A small image denoising model, trained from scratch.
Training: adamw at rate 0.0024, batches of 48.
Data: trained on retinal OCT scans (Kermany 2017), 49215 training examples, 39.0 epochs.
Rows from block 2, named by matrix and row number. Rows with one number belong to one channel. Each number is 128 + 24 x the weight over its row's rms, rounded and kept within 0 to 255. All counts start at 0.
# convs0: first 3x3 conv (model.blocks.2.convs.0.weight, 96x96x3x3), inputs 70-76, a 3x3 kernel for each
# convs1: second 3x3 conv (model.blocks.2.convs.1.weight, 96x96x3x3, transposed), outputs 70-76, a 3x3 kernel for each
convs0.34 [152 132 134 150 155 149 131 125 113 151 135  93 161 143  92 130 128 109  94 148 141  67 133 134  81 118 109 155 130 112 108 100 113 160 153 132 165 125 127 189 146 140 137 119 119  99 110  92  76 112 120 119 119 113 133 157 203 146 156 172 120 118 129]
convs0.35 [112 112 115 143 149 144 123 121 119 143 136 127 137 130 101 113 114  93 134 117  93 149 138 109 132 136 126 123 132 112 109 110  95 122 106  98 117 125 133 116 123 144 129 124 122  91  79  83 115 102  82 115 113  92 120 124 137 141 150 160 147 152 155]
convs0.36 [129 153 150 123 149 139 115 105  97 108 122 147  87 122 174 103 117 161  98 101 127 123 132 170 137 143 164  99 102 100  92  85  63 120 132 139 150 140 114 170 149 104 138 131  93 140 133 131 140 118 105 116 125 140 149 133  88 140 119  63 140 128  95]
convs0.37 [132 150 151 120 125 129 118 130 123 102 106  91 100 109  94 118 122 102 145 157 136 140 142 119 139 130 101 121 101  95 114 105  95  91  79  79 137 127 124 141 134 135 125 126 145  98 105  95  94 105 116  81  62  91 132 150 163 126 138 155 117 121 139]
convs0.38 [113 124 116 132 138 120 136 157 145  95  98  97 119 119 119 123 113 115 148 149 139 151 144 131 140 129 111 110 100  91 126 123 116 116 119 110 101 116 112 120 131 121 129 136 123 130 126 125 124 127 126 126 128 122 133 145 148 160 168 167 159 165 169]
convs0.39 [104 103 110 146 135 124 109 111 111 126 127 122 131 125 109 133 118  83 141 110  90 121 115  99 116 124 110 128 109 105  85  84  92 138 148 167 108 125 148 163 158 173 122 114 130 198 170 141 124 123 125 131 144 152 109 135 156 111 130 158 128 153 187]
convs0.40 [136 140 130 137 134 122 134 126 117 150 149 153 122 127 132 110 119 129 136 134 139 142 138 135 130 133 143 103 121 121 103 120 120  98 111 102 127 127 120 115 118 112 144 144 131 100  95 102 131 124 112 127 129 119 116 121 123 142 140 139 150 151 149]
convs0.41 [158 140 146 151 140 149 108 121 125 134 137 134 128 127 128 129 134 129  99 117 122 117 128 128 125 126 117 125 148 119 119 134 109  93  88  85 138 130 133 126 129 122 108 115 113  66  64  69  98  92  94 117  92 104 125 115 124 113 112 129  89  94 112]
convs0.42 [156 157 148 152 149 153 134 136 146 142 147 145 100 111 122  79  95 118 144 154 154 102 129 142  92 114 127 115 117 104 125 130 122 122 124 124 136 136 130 150 134 113 148 144 123 110 110 103  98 107 111 104 110 130 112 122 115 109 113  99  98 100  91]
convs0.43 [123 116 126 135 134 143 155 154 139 157 156 147 137 126 110 132 126 113 131 123 123 145 139 130 136 135 136 135 141 134 148 155 149 155 145 132 103 116 133 111 124 141 133 132 138  73  74  73 151 157 143 144 147 130  87  90 109 102 109 130  68  70  85]
convs0.44 [138 115 103 125 138 119 118 140 130 157 162 142 143 143 111 114 118 107 104 149 150  83 138 141  95 138 146 123 129 175 110 115 156 131 136 136 115 111 137 132 102 127 138 114 104  58  84 105  97 126 137 135 151 139 154 127 125 131 107 105 119 101 103]
convs0.45 [127 134 126 125 135 124 156 166 154  69  65  81  91  77 100 107  97 106 147 132 123 154 142 136 139 132 140 124 124 115 167 184 150 171 180 167 109 112 122 124 140 111 148 139 114 144 132 113 146 147 123 147 149 138 152 163 167 129 134 132  80  77  71]
convs0.46 [115 131 113 140 151 135 137 120 128  99 121 120 101 122 109 119 134 102 173 135 119 181 132 102 188 140 106  76 116 131  95 116 136 105 130 162  87 117 124 123 157 174 121 144 155 154 127 136 187 129 124 143 100 102 119 112 111 132 123 121  93 112 119]
convs0.47 [119 127 145  96 103 120  92 106 129 140 138 144 119 117 117  96  93  94 118 119 129  81  88 105  55  61  72 150 142 138 129 134 130 142 148 159 110 107 102 115 109 105 126 124 121  84  64  61 108  96  89 117 121 125 149 144 143 150 143 141 127 128 143]
convs0.48 [105 128 122 129 130 122 109 128 133 118 126 138 132 140 155 145 154 173 125 132 140 122 135 156 134 144 162 133 130 146 122 127 144  97  89 118 144 133 131 128 126 113  96  98  98 162 138 128 140 132 130 142 128 135 110 100  73 147 125  96 156 133  97]
convs0.49 [108 115 119 115 107 109 125 133 129 148 132 103 148 121  74 137 115  65 134 127  95 146 136  82 127 125  95 112  98 105 136 131 129 142 131 129 122 109 144 119 119 161 142 128 168 110 134 132 113 134 125 121 127 122  75 134 191  82 132 195  80 109 153]
convs0.50 [112 104 105 127 112 114 135 119 129 127 117 134 115 122 160 122 132 167 173 139 130 182 139 140 173 132 133  93  96 100 121 114  97 122 127 143 124 137 129 129 150 139 121 135 121 172 156 140 175 148 129 116 109 115 136 103  70 160 117  70 138 115  92]
convs0.51 [129 123 130 104 106 107 124 113 110 125 117 107 130 129 116 138 143 139 111  98  98 143 125 111 173 158 146 128 139 128  92  91 110 145 118 115 138 141 133  99 105 112 108 109 113  70  51  53 107  69  63 168 153 124 156 145 145 151 136 133 134 121 122]
convs0.52 [123 124 128 121 129 130 131 152 163 148 123  99 139 122 115 160 148 138 146 146 144 133 128 127 141 129 125 143 119  93 148 143 121 193 152 129 136 136 126 166 136 112 105  97 103 102 110 102  80 108 116 119 106  84 138 147 160 128 133 144  84  94 111]
convs0.53 [129 140 138 115 119 104  93  96 108 142 145 144 125 122 120 111 106 105 128 160 169 109 141 144  98 117 118 134 135 137 142 144 141 105  98  87 122 106 102 134 113  97 126 112 101  94 100 106 135 146 154  99 114 130 144 121 113 138 125 114 124 115 118]
convs0.54 [125 114 120 154 132 134 141 117 121 109 119 156  98 115 167  95 107 149 170 137 135 182 145 149 169 139 140 137 113  98 160 117  96 155 128 116 133 138 121 150 151 124 149 147 118 144 123 119 152 113 103 144 125 120 180 146  97 169 127  70 130 103  65]
convs0.55 [129 128 128 135 135 134 135 138 134 119 117 118 119 118 122 132 128 135 108 110 112 106 120 134 107 124 141 121 126 120 136 146 133 133 142 133 115 128 136 117 128 127 119 127 126 120 130 119 127 149 143 122 139 141 107 112 109 126 125 109 129 126 109]
convs0.56 [121 129 141 123 119 125 106  93 104 119 124 153 111 134 194 101 119 170 124 126 151 149 142 189 152 138 179 128 139 146 129 127 122 127 130 151 140 135 120 139 143 118 130 131 102 147 137 126 148 137 139 124 135 167 170 142 101 179 136  69 117 102  71]
convs0.57 [107 134 128 142 165 164 144 158 156 168 142  96 156 120  60 111  90  53  95 109  94  84  99  85 106 117 110 111  95 109 144 149 155 169 163 139 155 133 145 159 156 173 130 126 146 118 123 117  96 119 123 133 124 104 116 135 155 110 135 164  90 104 123]
convs0.58 [122 132 108  95 140 139  88 136 139 124 123 158 123 140 173 115 133 169 135 132 140 118 130 155 120 125 147 151 140 164 106 109 140 114 125 146 145 133 107 140 125  94 127 131 106 170 142 131 142 118 104 149 144 137 167 142  98 170 129  73 182 150  99]
convs0.59 [123 131 113 108 103 100 119 135 136 121 133 135  80  98 104  76 107 129 109 148 163  79 148 177  92 152 181 100 102  97  65  99 112 113 124 139 117 114 145 141 124 134 125 121 131 155 146 151 105 125 143 147 144 151 154 158 153 169 152 123 164 142 107]
convs0.60 [115 110 110 137 150 154 133 126 120 100 110 144  87 112 172  78 104 161 120 107 119 148 138 167 138 138 159 101 117 138 146 117  94 126 125 133 153 148 119 163 160 122 167 155 109 151 131 116 169 123  92 131 128 134 165 156 108 165 132  54 142 128  82]
convs0.61 [151 159 133 163 133 100 155 159 178 131 149 157 132 143 149 112 107 109 101 129 163  89 129 153  85 122 154 105  99 118 128 144 142 110 113 128 138 133 129 160 140 118 126 115  97 147 117 103 118 115 136 145 122 127 132 128 103 146 154 141 141 125 117]
convs0.62 [161 156 150 136 130 115  99  87  76 118 127 136 130 132 127 124 136 132 163 140 152 173 145 144 165 144 146 136 160 123 122 135 117 131 133 124 108 116  98  99 113 110 119 132 121 137 154 166 117 105 129 140 125 121 131 133 132 135 151 153 123 138 146]
convs0.63 [ 99 117 115  86 101 106 163 159 142 143 142 138 118 107  94 103  88  72 129 120 108 167 134  98 124 117 118  84  92 110 147 170 141 137 146 141 132 137 153  79 135 166 165 158 172  83 125 145 138 145 129 101 122 118 125 143 159 124 142 164 109 109 112]
convs0.64 [147 149 136 144 158 147 143 144 147 108 123 125 112 129 131 119 123 130 115  82  70 145 137 131 153 153 159 112 107 104 119 106  92 128 132 127 149 152 133 162 154 139 136 126 108 130  97  99 146 120  95 137 140 132  93  99 114  91  84  87 108  96  95]
convs0.65 [121 121 132 110 106 108 113 101 112 138 133 132 134 125 127 109 110 114 171 159 166 148 133 139 106  93  99 145 146 126 120 123 126 131 141 157 129 150 142 111 132 129  90 111 110 135 118 102 118 105 112 106  99 116 173 154 142 156 137 125 135 113 104]
convs0.66 [164 160 148 140 150 136 143 151 147 127 140 142 121 137 140 106 115 122 141 150 146 123 129 129 109 112 114 101 103 110 120 123 133 150 158 167 124 128 139 109 114 132 105 114 129 113 118 120  90  99 103 111 113 115 135 128 121 145 140 136 147 144 142]
convs0.67 [113 105 106 121 116  98 114 123 132 125 141 143 129 141 125 113 112  96 114 148 154  93 129 131  92 106 106 128 130 119 114 121 118  97 111 114 125 107 110 148 118 115 146 132 123  87  75  79 141 134 149 130 112 132 127 106 110 130 123 128 138 136 130]
convs0.68 [151 133 136 169 161 166 152 150 163 154 127 150 145 127 149 126 125 146 134 123 114 132 126 118 133 130 124 124 163 151 126 168 151 112 147 138 135 141 134 133 151 131 131 138 121  95  99 108 103  95 101  94  87  85  99  88  86 108  97  97 126 120 120]
convs0.69 [129 131 128 113 128 126 129 134 110 142 133 126 134 144 147 130 140 162  68 126 146  56 140 169  76 145 171 156 139 125 113 108  87 143 137 104 175 143 141 185 143 128 162 134 122 135 142 144 130 148 134 122 146 147  93  90  75 121 113  87 148 134  97]
convs0.70 [137 125 127 154 139 138  97  92 102 167 150 139 142 144 150 129 138 152  64 121 154  67 133 184 103 135 156 138 128 126 144 132 141 136 118 131 157 141 143 184 161 143 113 124 129 102 133 171  77 124 177 109 127 172 148 125  99 163 134  96 116 109 102]
convs0.71 [128 127 127 136 137 134 137 140 135 118 116 117 119 117 121 131 127 134 111 110 108 111 122 132 112 127 142 119 123 118 135 143 130 134 142 132 115 129 138 116 128 129 119 127 126 123 130 116 133 153 143 129 147 146 107 111 109 126 125 110 131 129 112]
convs0.72 [137 142 143 184 180 183 136 127 120 126 126 122 140 146 151 115 117 127 106 116 131 123 137 153 124 129 139 157 152 148 127 128 139 120 121 125 142 136 135 172 157 150 103 107 100  65  82  99 106 121 125 107 109 112 110 102 102 111 113 113 106 113 120]
convs0.73 [129 128 129 136 136 134 136 139 134 119 117 119 120 118 123 132 128 136 109 111 112 107 122 136 108 125 142 121 126 119 136 146 133 133 142 133 115 128 136 117 128 127 120 128 126 121 131 119 128 151 144 123 140 142 107 112 108 126 125 109 129 126 109]
convs0.74 [129 128 128 136 136 135 135 140 136 119 117 117 120 118 122 132 128 135 106 108 109 104 118 131 107 123 139 120 125 120 136 146 134 134 142 133 115 128 137 117 128 127 119 127 126 118 128 117 126 148 141 123 139 140 107 111 109 126 125 110 129 127 110]
convs0.75 [133 137 131 106 113 104 138 134 134 133 139 133  98 115 106 101 118 116 120 136 137  93 110 110  97 100  90 109 120  91 116 122 116  92 113 131 140 128 118 127 107  92 162 139 114  81  86  89 118 112 122 105  80  91 148 148 156 132 134 147 103 113 126]
convs0.76 [155 149 134 163 158 154 102  98 113 107 115 111 112 126 136 130 146 147 137 129 123 139 129 138 151 138 137  74  92  99  81 101 122  81  96 118  93 103 115 134 145 145 109 126 137 148 120 116 142 112 106 133  88 101 117 106 113 117 108 107 109 119 113]
convs0.77 [117  99  85 139 117  96 151 119 108 129 143 163 110 132 165 105 115 129 160 137 129 179 144 134 176 139 120 128 103  94 148 103  88 145 123 111 141 150 142 124 140 141 119 135 135 137 121 116 148 129 120 136 133 134 171 151 128 180 153 126 178 163 152]
convs0.78 [ 96  84  81 136 112 108 135 128 123 123 127 151 119 117 138 122 115 117 167 113 110 170 112 108 151 107 105  88  83  75 124 125 109 128 137 136 130 166 157 114 162 153 119 161 160 167 145 139 144 128 130  96  94 103 156 148 130 158 158 150 152 151 156]
convs0.79 [140 129 126 125 133 127 110 106 115 113 118 104 126 129  86 126 142  68 136 133 122 159 139  98 170 139  84 137 159 138 122 125 125  98 106 117 130 127 123 110 122 136 106 112 146  78  71  81 141 114 121 153 105 122 142 125 136 134 129 139 113 132 138]
convs0.80 [153 162 158 118 101  72 130 137 115 119 127 132 108 115 108  81  89 108 153 148 154 134 129 128 126 131 136 103  99 104 113 130 163 127 131 135 108 107 125  93  78  96 148 140 122 148 146 149 158 155 165 158 144 138 136 132 125 146 130 111 114 109  97]
convs0.81 [ 89 119 122 102 151 136 105 130 122 146 134 124 138 116  78 127 103  59 114 105  84 138 116  68 140 116  79 133 149 169 116 138 162 119 130 135 112 124 142 115 131 168 109 134 176 128 145 155 121 125 131 144 142 141 117 125 138 109 133 155 113 132 144]
convs0.82 [113 128 142 123 131 149 126 123 137 154 123  82 155 121  73 150 133  99  82  81  88  92  95 112 124 129 147 106 113 142 141 146 161 135 116 108 136 137 151 143 145 154  95 103 119 107 103 111 116 111 114 128 108 102 103 135 171 102 130 168  90 110 138]
convs0.83 [171 176 172 127 139 143  73  80  94 103 109 120 118 123 133 122 128 137 178 152 158 168 139 142 161 130 128 143 147 113 105 107  89  86  80  72 138 146 128 126 143 122 119 139 115 157 132 136 136 101 112 123  85  93 144 138 111 132 123 104  87  82  74]
convs0.84 [154 161 146 171 160 151 152 156 144 122 117 115 124 111 118 106  94 106 150 152 144 144 148 149 138 146 154 157 174 155 154 163 143 150 166 133 130 128 131 143 147 129 152 160 130 131 142 132 124 138 136 111 124 117  73  69  70  92  83  75 100  86  71]
convs0.85 [130 135 135 131 130 121 135 124 115 142 140 143 140 143 142 105 114 116 144 128 122 138 134 138 111 118 128 130 128 107 116 113 105 114 110 108 123 128 123 122 124 122 140 143 124  96  88  97  93  83  72  93  88  82 163 162 166 168 166 167 155 150 151]
convs0.86 [128 123 131 125 120 132 125 120 119 164 158 151 132 134 126 116 121 117 123 119 120 127 130 131 118 132 143 109 100 102 113 107 105 104  91  93 120 126 136 121 121 126 133 126 120  67  78  97  77  80  80  98  92  83 121 122 129 150 155 158 146 148 147]
convs1.34 [128 113 103 121 127 110 158 155 126 173 139 118 140 110  90 149 136 105 106 122 144  67  92 127  90  94 113 167 126  70 183 146 103 172 143 114 166 131 115 166 141 122 147 124 111 120 135 144  98  96  98 143 138 132 122 120 152 112 127 158 114 143 167]
convs1.35 [143 130 143 169 174 164 162 162 165 139 138 133 139 128 111 134 118  99 144 128 121 150 126 111 151 131 114 144 126 134 157 157 153 146 149 144 151 141 146 143 148 159 125 134 143 128 104 101 161 139 117 166 159 146  97 111 120 100 119 136 130 153 165]
convs1.36 [144 136 144 122 117 121 148 132 143  95 139 169 103 151 201 116 131 148 103 112 130  90 132 188 126 153 186  84 125 150  81 120 166 112 127 159 135 132 109 154 126  72 120 122 106 141 152 165 123 129 160 127 106 103 143 113  87 179 112  40 187 135  63]
convs1.37 [113 129 126 112 111 117 106  91 102 117 108 101 126 121 109 139 141 129 131 137 148 104 113 137 100 105 134 115  99 113  95  85  95 109  89  91 115 107 110 126 117 106 136 119 102 117 116 130  96  92 111 114 105 115 172 168 185 130 126 138 133 124 131]
convs1.38 [117 114 101 118 121 103 134 136 122 122 126 128 137 135 137 147 141 143 130 121 117 127 119 114 132 126 117 145 152 158 111 117 128 143 133 131 138 134 130 136 137 137 154 163 162 174 187 169 150 159 141 126 142 136 141 134 136 107  97 102 115 100 110]
convs1.39 [123 121 135 132 126 134 121 120 122 144 133 128 155 141 147 124 106  94 125 146 136 126 138 133 127 128 120  68  96 119  93 112 150 135 137 138 127 134 156 134 129 142 163 178 202 121 149 168 165 153 153 127 116  97 108 113 153 107 118 151 106 113 123]
convs1.40 [122 111 124 107 100 109  91  90  90 122 134 137 146 164 172 168 184 200 137 127 117 133 122 112 128 123 118 133 129 134 112 102 100 107 107 115 152 158 161 150 146 149 135 136 141 150 139 139 131 110 106 110  90  87 119 146 155 102 130 141  87 105 103]
convs1.41 [134 128 132 126 109 129 117 116 115 137 126 122 130 115  99 136 138 106 119 127 137 103 112 125 121 125 125 155 163 144 141 144 112 119 124 102 156 138 135 136 138 117 127 118 109 114  91  90 141 129 126 144 142 130 148 147 148 132 123 131  92 105 128]
convs1.42 [129 117 119 127 117 113 130 119 111 136 139 143 123 125 122 127 133 122  80 130 174  77 121 158  96 115 137 105 126 132  95 124 132 134 149 136 139 131 115 143 127 108 109 110 109 102 110 124 109 106 110 145 136 126 152 137 125 122 105  96 114 100  89]
convs1.43 [115 118 108 142 143 144 143 149 151 151 135 113 150 122 101 122 104  93 148 140 128 146 139 126 151 142 127 125 129 140 127 144 148 152 173 174 150 155 167 131 143 160 119 125 137 116 123 123 135 137 133 182 184 174 155 154 154 128 128 142 121 111 123]
convs1.44 [128 119 114 168 152 110 161 146 126 164 174 142 153 155 133 130 124 119 117 135 153 101 141 172 126 147 169 138 138 140 104 125 133 108 123 118 148 129 106 145 117  89 139 156 129  96 122 112  98 132 136 140 164 159 161 147 135 134 123 123 123 124 142]
convs1.45 [124 143 132 133 166 150 123 135 141 103 106 116 101 106 110 104 105 108 148 134 124 161 137 123 148 137 126  99 129 146 113 125 122 109 115 132 128 120 125 104 114 126 141 128 124 168 161 138 195 197 165 164 174 173  76 100 121 111 139 156 117 138 147]
convs1.46 [136 155 174 111 116 140  91  86 127 107 115 138 114 127 146 122 121 123 164 130  96 170 134 107 188 133  96  78 114 140  85 120 160 146 144 177  91 116 120  98 105 130  95 108 133 170 131 113 154 104 115 164  96 101 127 127 141 163 148 145 133 146 139]
convs1.47 [144 129 132 140 106  98 142 120 118 189 171 148 177 153 145 148 132 133 121 119 110 129 131 122 121 125 119 135 121 112 126 117 118 139 114  98 118 106  96 127 120 114 161 152 142 107  97  94 148 141 135 143 139 132 109 126 159  93  96 122 107 105 111]
convs1.48 [120 120 127  94  82 103  84  87 112 127 126 130  98  99 110 116 131 149 121 135 139 117 125 133 109 115 122 128 125 143 106 118 127  81 114 141 138 121  89 134 137 106 142 138 132 138 142 152 132 141 135  97 112 125 163 122  95 172 128 104 195 157 122]
convs1.49 [130 135 131 148 162 145 142 140 135 150 126 104 158 124  70 136 118  85 126 120 107 138 106  80 119 104  91 154 134 115 170 136  91 173 143 106 141 137 185 132 142 193 135 128 158 121 110  86 144 138 106 123 137 136  80 116 174  53 126 223  52 108 200]
convs1.50 [126 127 118 103 103 101 110 125 127  87 121 144  90 121 142  95 120 137 147 124 122 174 138 131 169 134 115 104 114 115 131 129 127 114 129 138 115 122 126  90 110 115  85  91  98 145 139 156 162 139 142 146 115 109 163 151 123 179 155 107 172 154 123]
convs1.51 [119 127 136 125 141 144 133 148 157 130 132 141 134 121 120 150 134 120 158 134 120 153 139 123 146 130 122 171 163 148 152 157 155  99 121 131 143 143 139 132 123 132 158 147 147 125 113 108 162 142 130 143 142 136 131 107 108 101 104 114 108 124 125]
convs1.52 [147 119 102 103  97 111 138 129 131 166 148 130 141 116 110 120 112 118 142 133 114 138 124 112 115  96  90 110  89  78 199 153 136 159 120 117 177 148 134 142 123 119 141 127 125 134 140 151 144 141 142  93  85  97 144 170 179 101 115 131 105 122 142]
convs1.53 [133 139 144 135 149 139 139 139 146 168 153 122 132 132 123 139 142 144 127 127 124 107 115 124 114 125 141 172 172 158 112 120 126  84  90 103 150 141 134 133 105  93 131 103  77 113 118 140 118 126 143 139 142 138 123 131 148 112 109 116 108 105 105]
convs1.54 [121 126 127 111 118 119 102 118 119 111 150 184 111 147 189 119 147 177 146 135 148 163 146 155 155 137 138 134 127 124 146 128 127 135 121 117 129 122 118 110 109 101 103 107 107 152 131 142 159 136 141 143 117 121 143 123  79 140  96  19 145 115  51]
convs1.55 [133 118 139 120  90 122 140 121 138 154 157 153 141 142 138 130 127 124 120 131 132 118 132 133 126 136 137 125 119 117 115  96 106 138 135 130 148 125 120 134  90 100 141 126 119 116  95 102 126  99 110 132 110 116  94  90  99 106 105 112 103 105 113]
convs1.56 [127 130 121  76  85  95  99 107 115  97 127 160  91 124 171 110 126 159 137 134 145 140 137 153 138 137 142  81 134 164 106 145 177  91 132 169 121 133 127  96 114 101 101 112 111 108 131 170 126 130 159 111 108 114 176 147 121 164 112  53 161 115  67]
convs1.57 [146 150 144 159 157 143 137 150 143 150 133  91 149 138 114 154 139 126 101 113 123  71 104 121  92 119 137 135  91  68 142 114 104 174 143 127 112 108 128 156 130 116 122 101 107 136 139 116  99 138 144 102 110 104 114 123 174 127 141 191 149 142 161]
convs1.58 [117 126 157 128 123 142 164 125 116 102 135 158 100 136 156 115 133 137 108 143 161 104 144 177 106 128 152  86 101 126  81 119 142  77 119 107 112 106  83 139 125  98 162 147 118 114 148 168 105 126 130 129 145 132 172 109  89 155  88  57 174 118  89]
convs1.59 [102 115 131 144 125 128 130 151 156 117 135 142 120 121 131 123 133 124  93 120 150  71 117 171 108 130 151  80 137 157  50 135 185 104 165 179 104 136 162 129 137 120  97 133 165  91 106 124  99 130 146 138 147 127 159 133  98 119  83  66 128 110 113]
convs1.60 [157 139 134 125 132 133 136 144 127  98 140 189 105 140 196 124 141 168  98 116 159 132 151 188 135 140 159  62 102 131 108 129 151  86 116 138 141 131  92 109 113  87 114 107 101 148 144 158 157 142 145 117 109 116 153 122  76 138  87   0 165 134  66]
convs1.61 [103 114 119 180 115 101 177 173 157 154 148 135 118 124 118 101 115 136  98 155 191  64 121 172  68 135 164  77 100 131 122 144 115 113 144 147 138 129 102 165 131  86 140 138 116 123 136 154 127 145 125 123 116  86 170 133 125 150 120 108 152 135 110]
convs1.62 [154 143 148 130 139 151 112 112 128 128 121 105 135 132 125 127 126 123 157 135 119 161 138 114 145 126 108 111 117 125 132 134 147 130 132 135 129 127 137 128 130 145 117 121 139 123  99 105 176 148 133 159 154 146  87  98  95 108 123 118 138 167 171]
convs1.63 [132 135 113 127 140 132 110 121 128 119 118 113 144 138  97 108 111 115 139 131 125 181 135  89 140 129 109 132 125 120 176 143 103 174 159 154 155 151 170  77 121 187 120 113 132  89  93  74 175 173 140 113 135 154  97 115 125 103 157 204 101 118 151]
convs1.64 [125 125 134  99  92  91 134 116 124 120 123 144 135 144 164 128 136 151 100 104 122 118 135 161 141 156 178 101 127 151 118 121 157 139 125 136 121 111  83 133 118  76 132 118  92 162 175 160 137 151 168 129 120 132 139 122 143 148 120 109 140 128 111]
convs1.65 [163 155 148 141 136 143 142 143 159 127 135 137 113 122 124 122 128 128 136 142 143 142 138 125 129 111  96 103 120 109 127 134 117 136 127 113 157 156 155 121 129 133 102 119 130  91  87  90 124 118 119 144 122 116 140 125 103 108  87  70 106  98  93]
convs1.66 [116 108 130 103  90 109 138 130 133 140 139 136 141 141 141 118 123 129 122 124 125 121 119 117 119 116 116 129 116 118 142 123 121 133 118 115 124 121 129 109 109 120 126 127 131 143 138 149 157 152 163 135 124 127 106  88  91 132 114 103 159 159 151]
convs1.67 [123 121 144 139 120 123 174 144 143 140 126 125 132 135 134 127 133 140 112 130 149  90 116 143 126 139 147 129 142 145  96 123 129 120 121 137 145 148 135 133 118 103 139 123  98 141 126 142 121 103 102 158 136 112 135 117 119 156 137 132 123 128 118]
convs1.68 [143 138 145 141 142 154 137 150 138 173 144 140 164 150 145 149 147 135 140 132 132 137 133 131 140 137 130 129 168 131 123 145 118 141 163 136 124 122 136 129 108 129 143 131 136 136 105 128 141 107 108 137 126 101 124 138 133 134 156 130 143 150 121]
convs1.69 [136 135 140 141 137 138 155 157 145 108 121 138 126 128 142 134 128 131  86 117 163  59 115 186  91 130 180 121 131 131 104 125 133  87 115 127 143 117 118 176 137 103 151 129 105 111 145 170  96 124 158 127 147 155 148  99  59 172 126  80 168 138 108]
convs1.70 [133 131 135  77  68  65 124 104  99 151 168 168 120 128 141 118 120 115 115 132 148  93 121 155 102 122 146 169 187 186 163 176 166 170 165 160 123 116 140 159 156 141 146 136 130 108 154 197  63 117 179  73 112 152 169 147 139 173 117  91 171 124 107]
convs1.71 [134 117 138 121  88 121 142 120 138 156 159 154 142 142 137 129 127 123 117 130 132 116 130 132 124 134 136 127 120 118 116  96 105 139 136 131 147 123 120 133  89  99 141 125 118 113  92  99 127  99 110 133 110 115  95  90  99 107 107 113 103 106 114]
convs1.72 [150 147 158 121 122 119 141 137 138 117 122 128 103 105 110 115 117 111 126 132 138 122 134 148 136 138 139 140 132 131 129 135 140 132 133 131 118 115 116 150 138 128 112 117 130 136 139 154 143 141 150 147 146 150 185 181 179 154 157 159 160 174 180]
convs1.73 [132 118 139 120  89 122 140 121 138 153 156 152 141 142 137 129 127 124 120 131 132 117 131 132 125 135 136 126 119 117 116  95 105 138 135 130 148 125 121 134  90 101 141 126 119 116  95 101 125  98 109 132 109 115  95  91 100 106 106 113 104 106 114]
convs1.74 [133 118 139 120  89 122 140 121 139 154 157 153 141 142 137 129 127 124 120 131 132 119 132 133 126 136 137 124 119 119 114  96 107 137 135 131 147 124 120 133  89 100 141 127 120 117  95 101 127 100 111 132 110 116  94  90  98 105 105 111 102 105 112]
convs1.75 [147 129 131 151 145 141 153 129 127 132 136 145 141 146 137 122 125 118 103 125 152 107 122 141 127 121 129 128 136 126 116 107 106 159 140 138 171 141 109 140 129 121 120 107 102 126  98 106 123 104 111 153 128 117 114 118 122 124 123 116 108 121 114]
convs1.76 [107 102 121  72  55  79  85  79  99  97  90 102 100  93 104 108 118 139 134 121 104 126 116 109 143 125 107 128 136 139 115 133 153  82 107 145 106 130 132 113 144 138 100 115 130 153 150 155 126 122 132 127 105 111 164 152 140 166 128 108 164 146 124]
convs1.77 [133 128 116 113 110 109 120 123 129 127 149 155 135 148 166 114 125 135 177 144 143 179 145 136 154 129 127 145 133 125 161 136 122 155 135 127 117 126 137  95 114 129  80 102 109 178 163 177 149 136 153 132 121 145  98 116 102 103 100  82 126 109  90]
convs1.78 [148 137 122 145 116 106 120 136 135 118 116 125 117 123 131 106 114 119 156 136 124 166 127  99 153 132 106 142 122 105 135 118  93 178 157 130 111 133 165  89 137 174  75 108 137 156 146 149 180 153 134 144 128 133 115 141 142 124 141 136 117 114 105]
convs1.79 [115 118 139 103 109 133 102  89 108 141 108 113 144 128 111 133 135 107 161 126  95 162 126  98 156 121 106 184 158 133 175 154 129 147  78 101 134 145 137 117 115 120 127 105 116 130  92 107 131  83  99 137  87 107 140 155 177 124 150 169 106 160 146]
convs1.80 [127 119 129 111 149 144 148 148 165 117 119 140 147 126 106 134 151 162 135 140 139 135 132 122 157 148 121 141 127 144  85  93 128 147 155 165 112 118  98 121 127 104 110 108  97 154 159 160 135 128 111 145 154 166 146 123  93 128 114 106 126 124 163]
convs1.81 [112 130 144 121 139 143 117 114 137 121 116 108 127 120 107 124 125 118 160 130  89 160 126  79 153 123  85 132 141 170 124 141 177 150 142 167 117 120 171 119 121 171 133 116 159 129 126  91 127 119  97 114 116 120 120 159 221 104 148 221 109 136 197]
convs1.82 [129 139 145 157 139 142 136 124 132 137 129  96 144 123  78 147 131 116  99  93  84  73  78  68  72  87  87 142 107  95 126 108 100 100 105 120 137 126 146 140 128 154 128 109 141 119  91  58 101 103  85 119 118  97 150 122 163 140 141 202 143 140 188]
convs1.83 [148 145 149 126 113 134 135 131 137 109 117 141 118 128 147 138 143 146 133 144 154 134 130 131 146 133 135  92 117 126 116 119 129 104  97 102 128 122 106 120 114  95 123 110 111 109  83  89 163 124 120 122  74  72 177 154 122 151 134 100 114 124 107]
convs1.84 [100  96  98 108 109  97  92  96  77 147 154 134 147 154 137 133 136 130 103  99 108 111 107 105 114 116 123 134 108 112 105  84  94 100 101 102 131 114 112 132 116 118 126 109  95 124 130 136 112 110 112 119 142 143 164 161 153 140 145 134 114 110 114]
convs1.85 [115  91 103 129 120 126 154 158 156 133 134 139 139 134 133 129 126 117 124 128 138 128 122 128 133 124 115 124 113 131 154 153 153 140 154 140 153 139 128 126 132 127 107 122 123 129 124 137 164 154 146 163 150 130 118 107 103 116 106  95 129 144 148]
convs1.86 [121 110 112 133 122 125 145 155 154 166 160 149 169 157 144 145 138 131 137 132 126 135 129 123 126 122 115 122 121 128 146 148 143 154 168 168 152 140 129 145 141 131 132 127 115 130 130 134 148 145 144 157 156 150 103  95  98 116 110 111 129 140 144]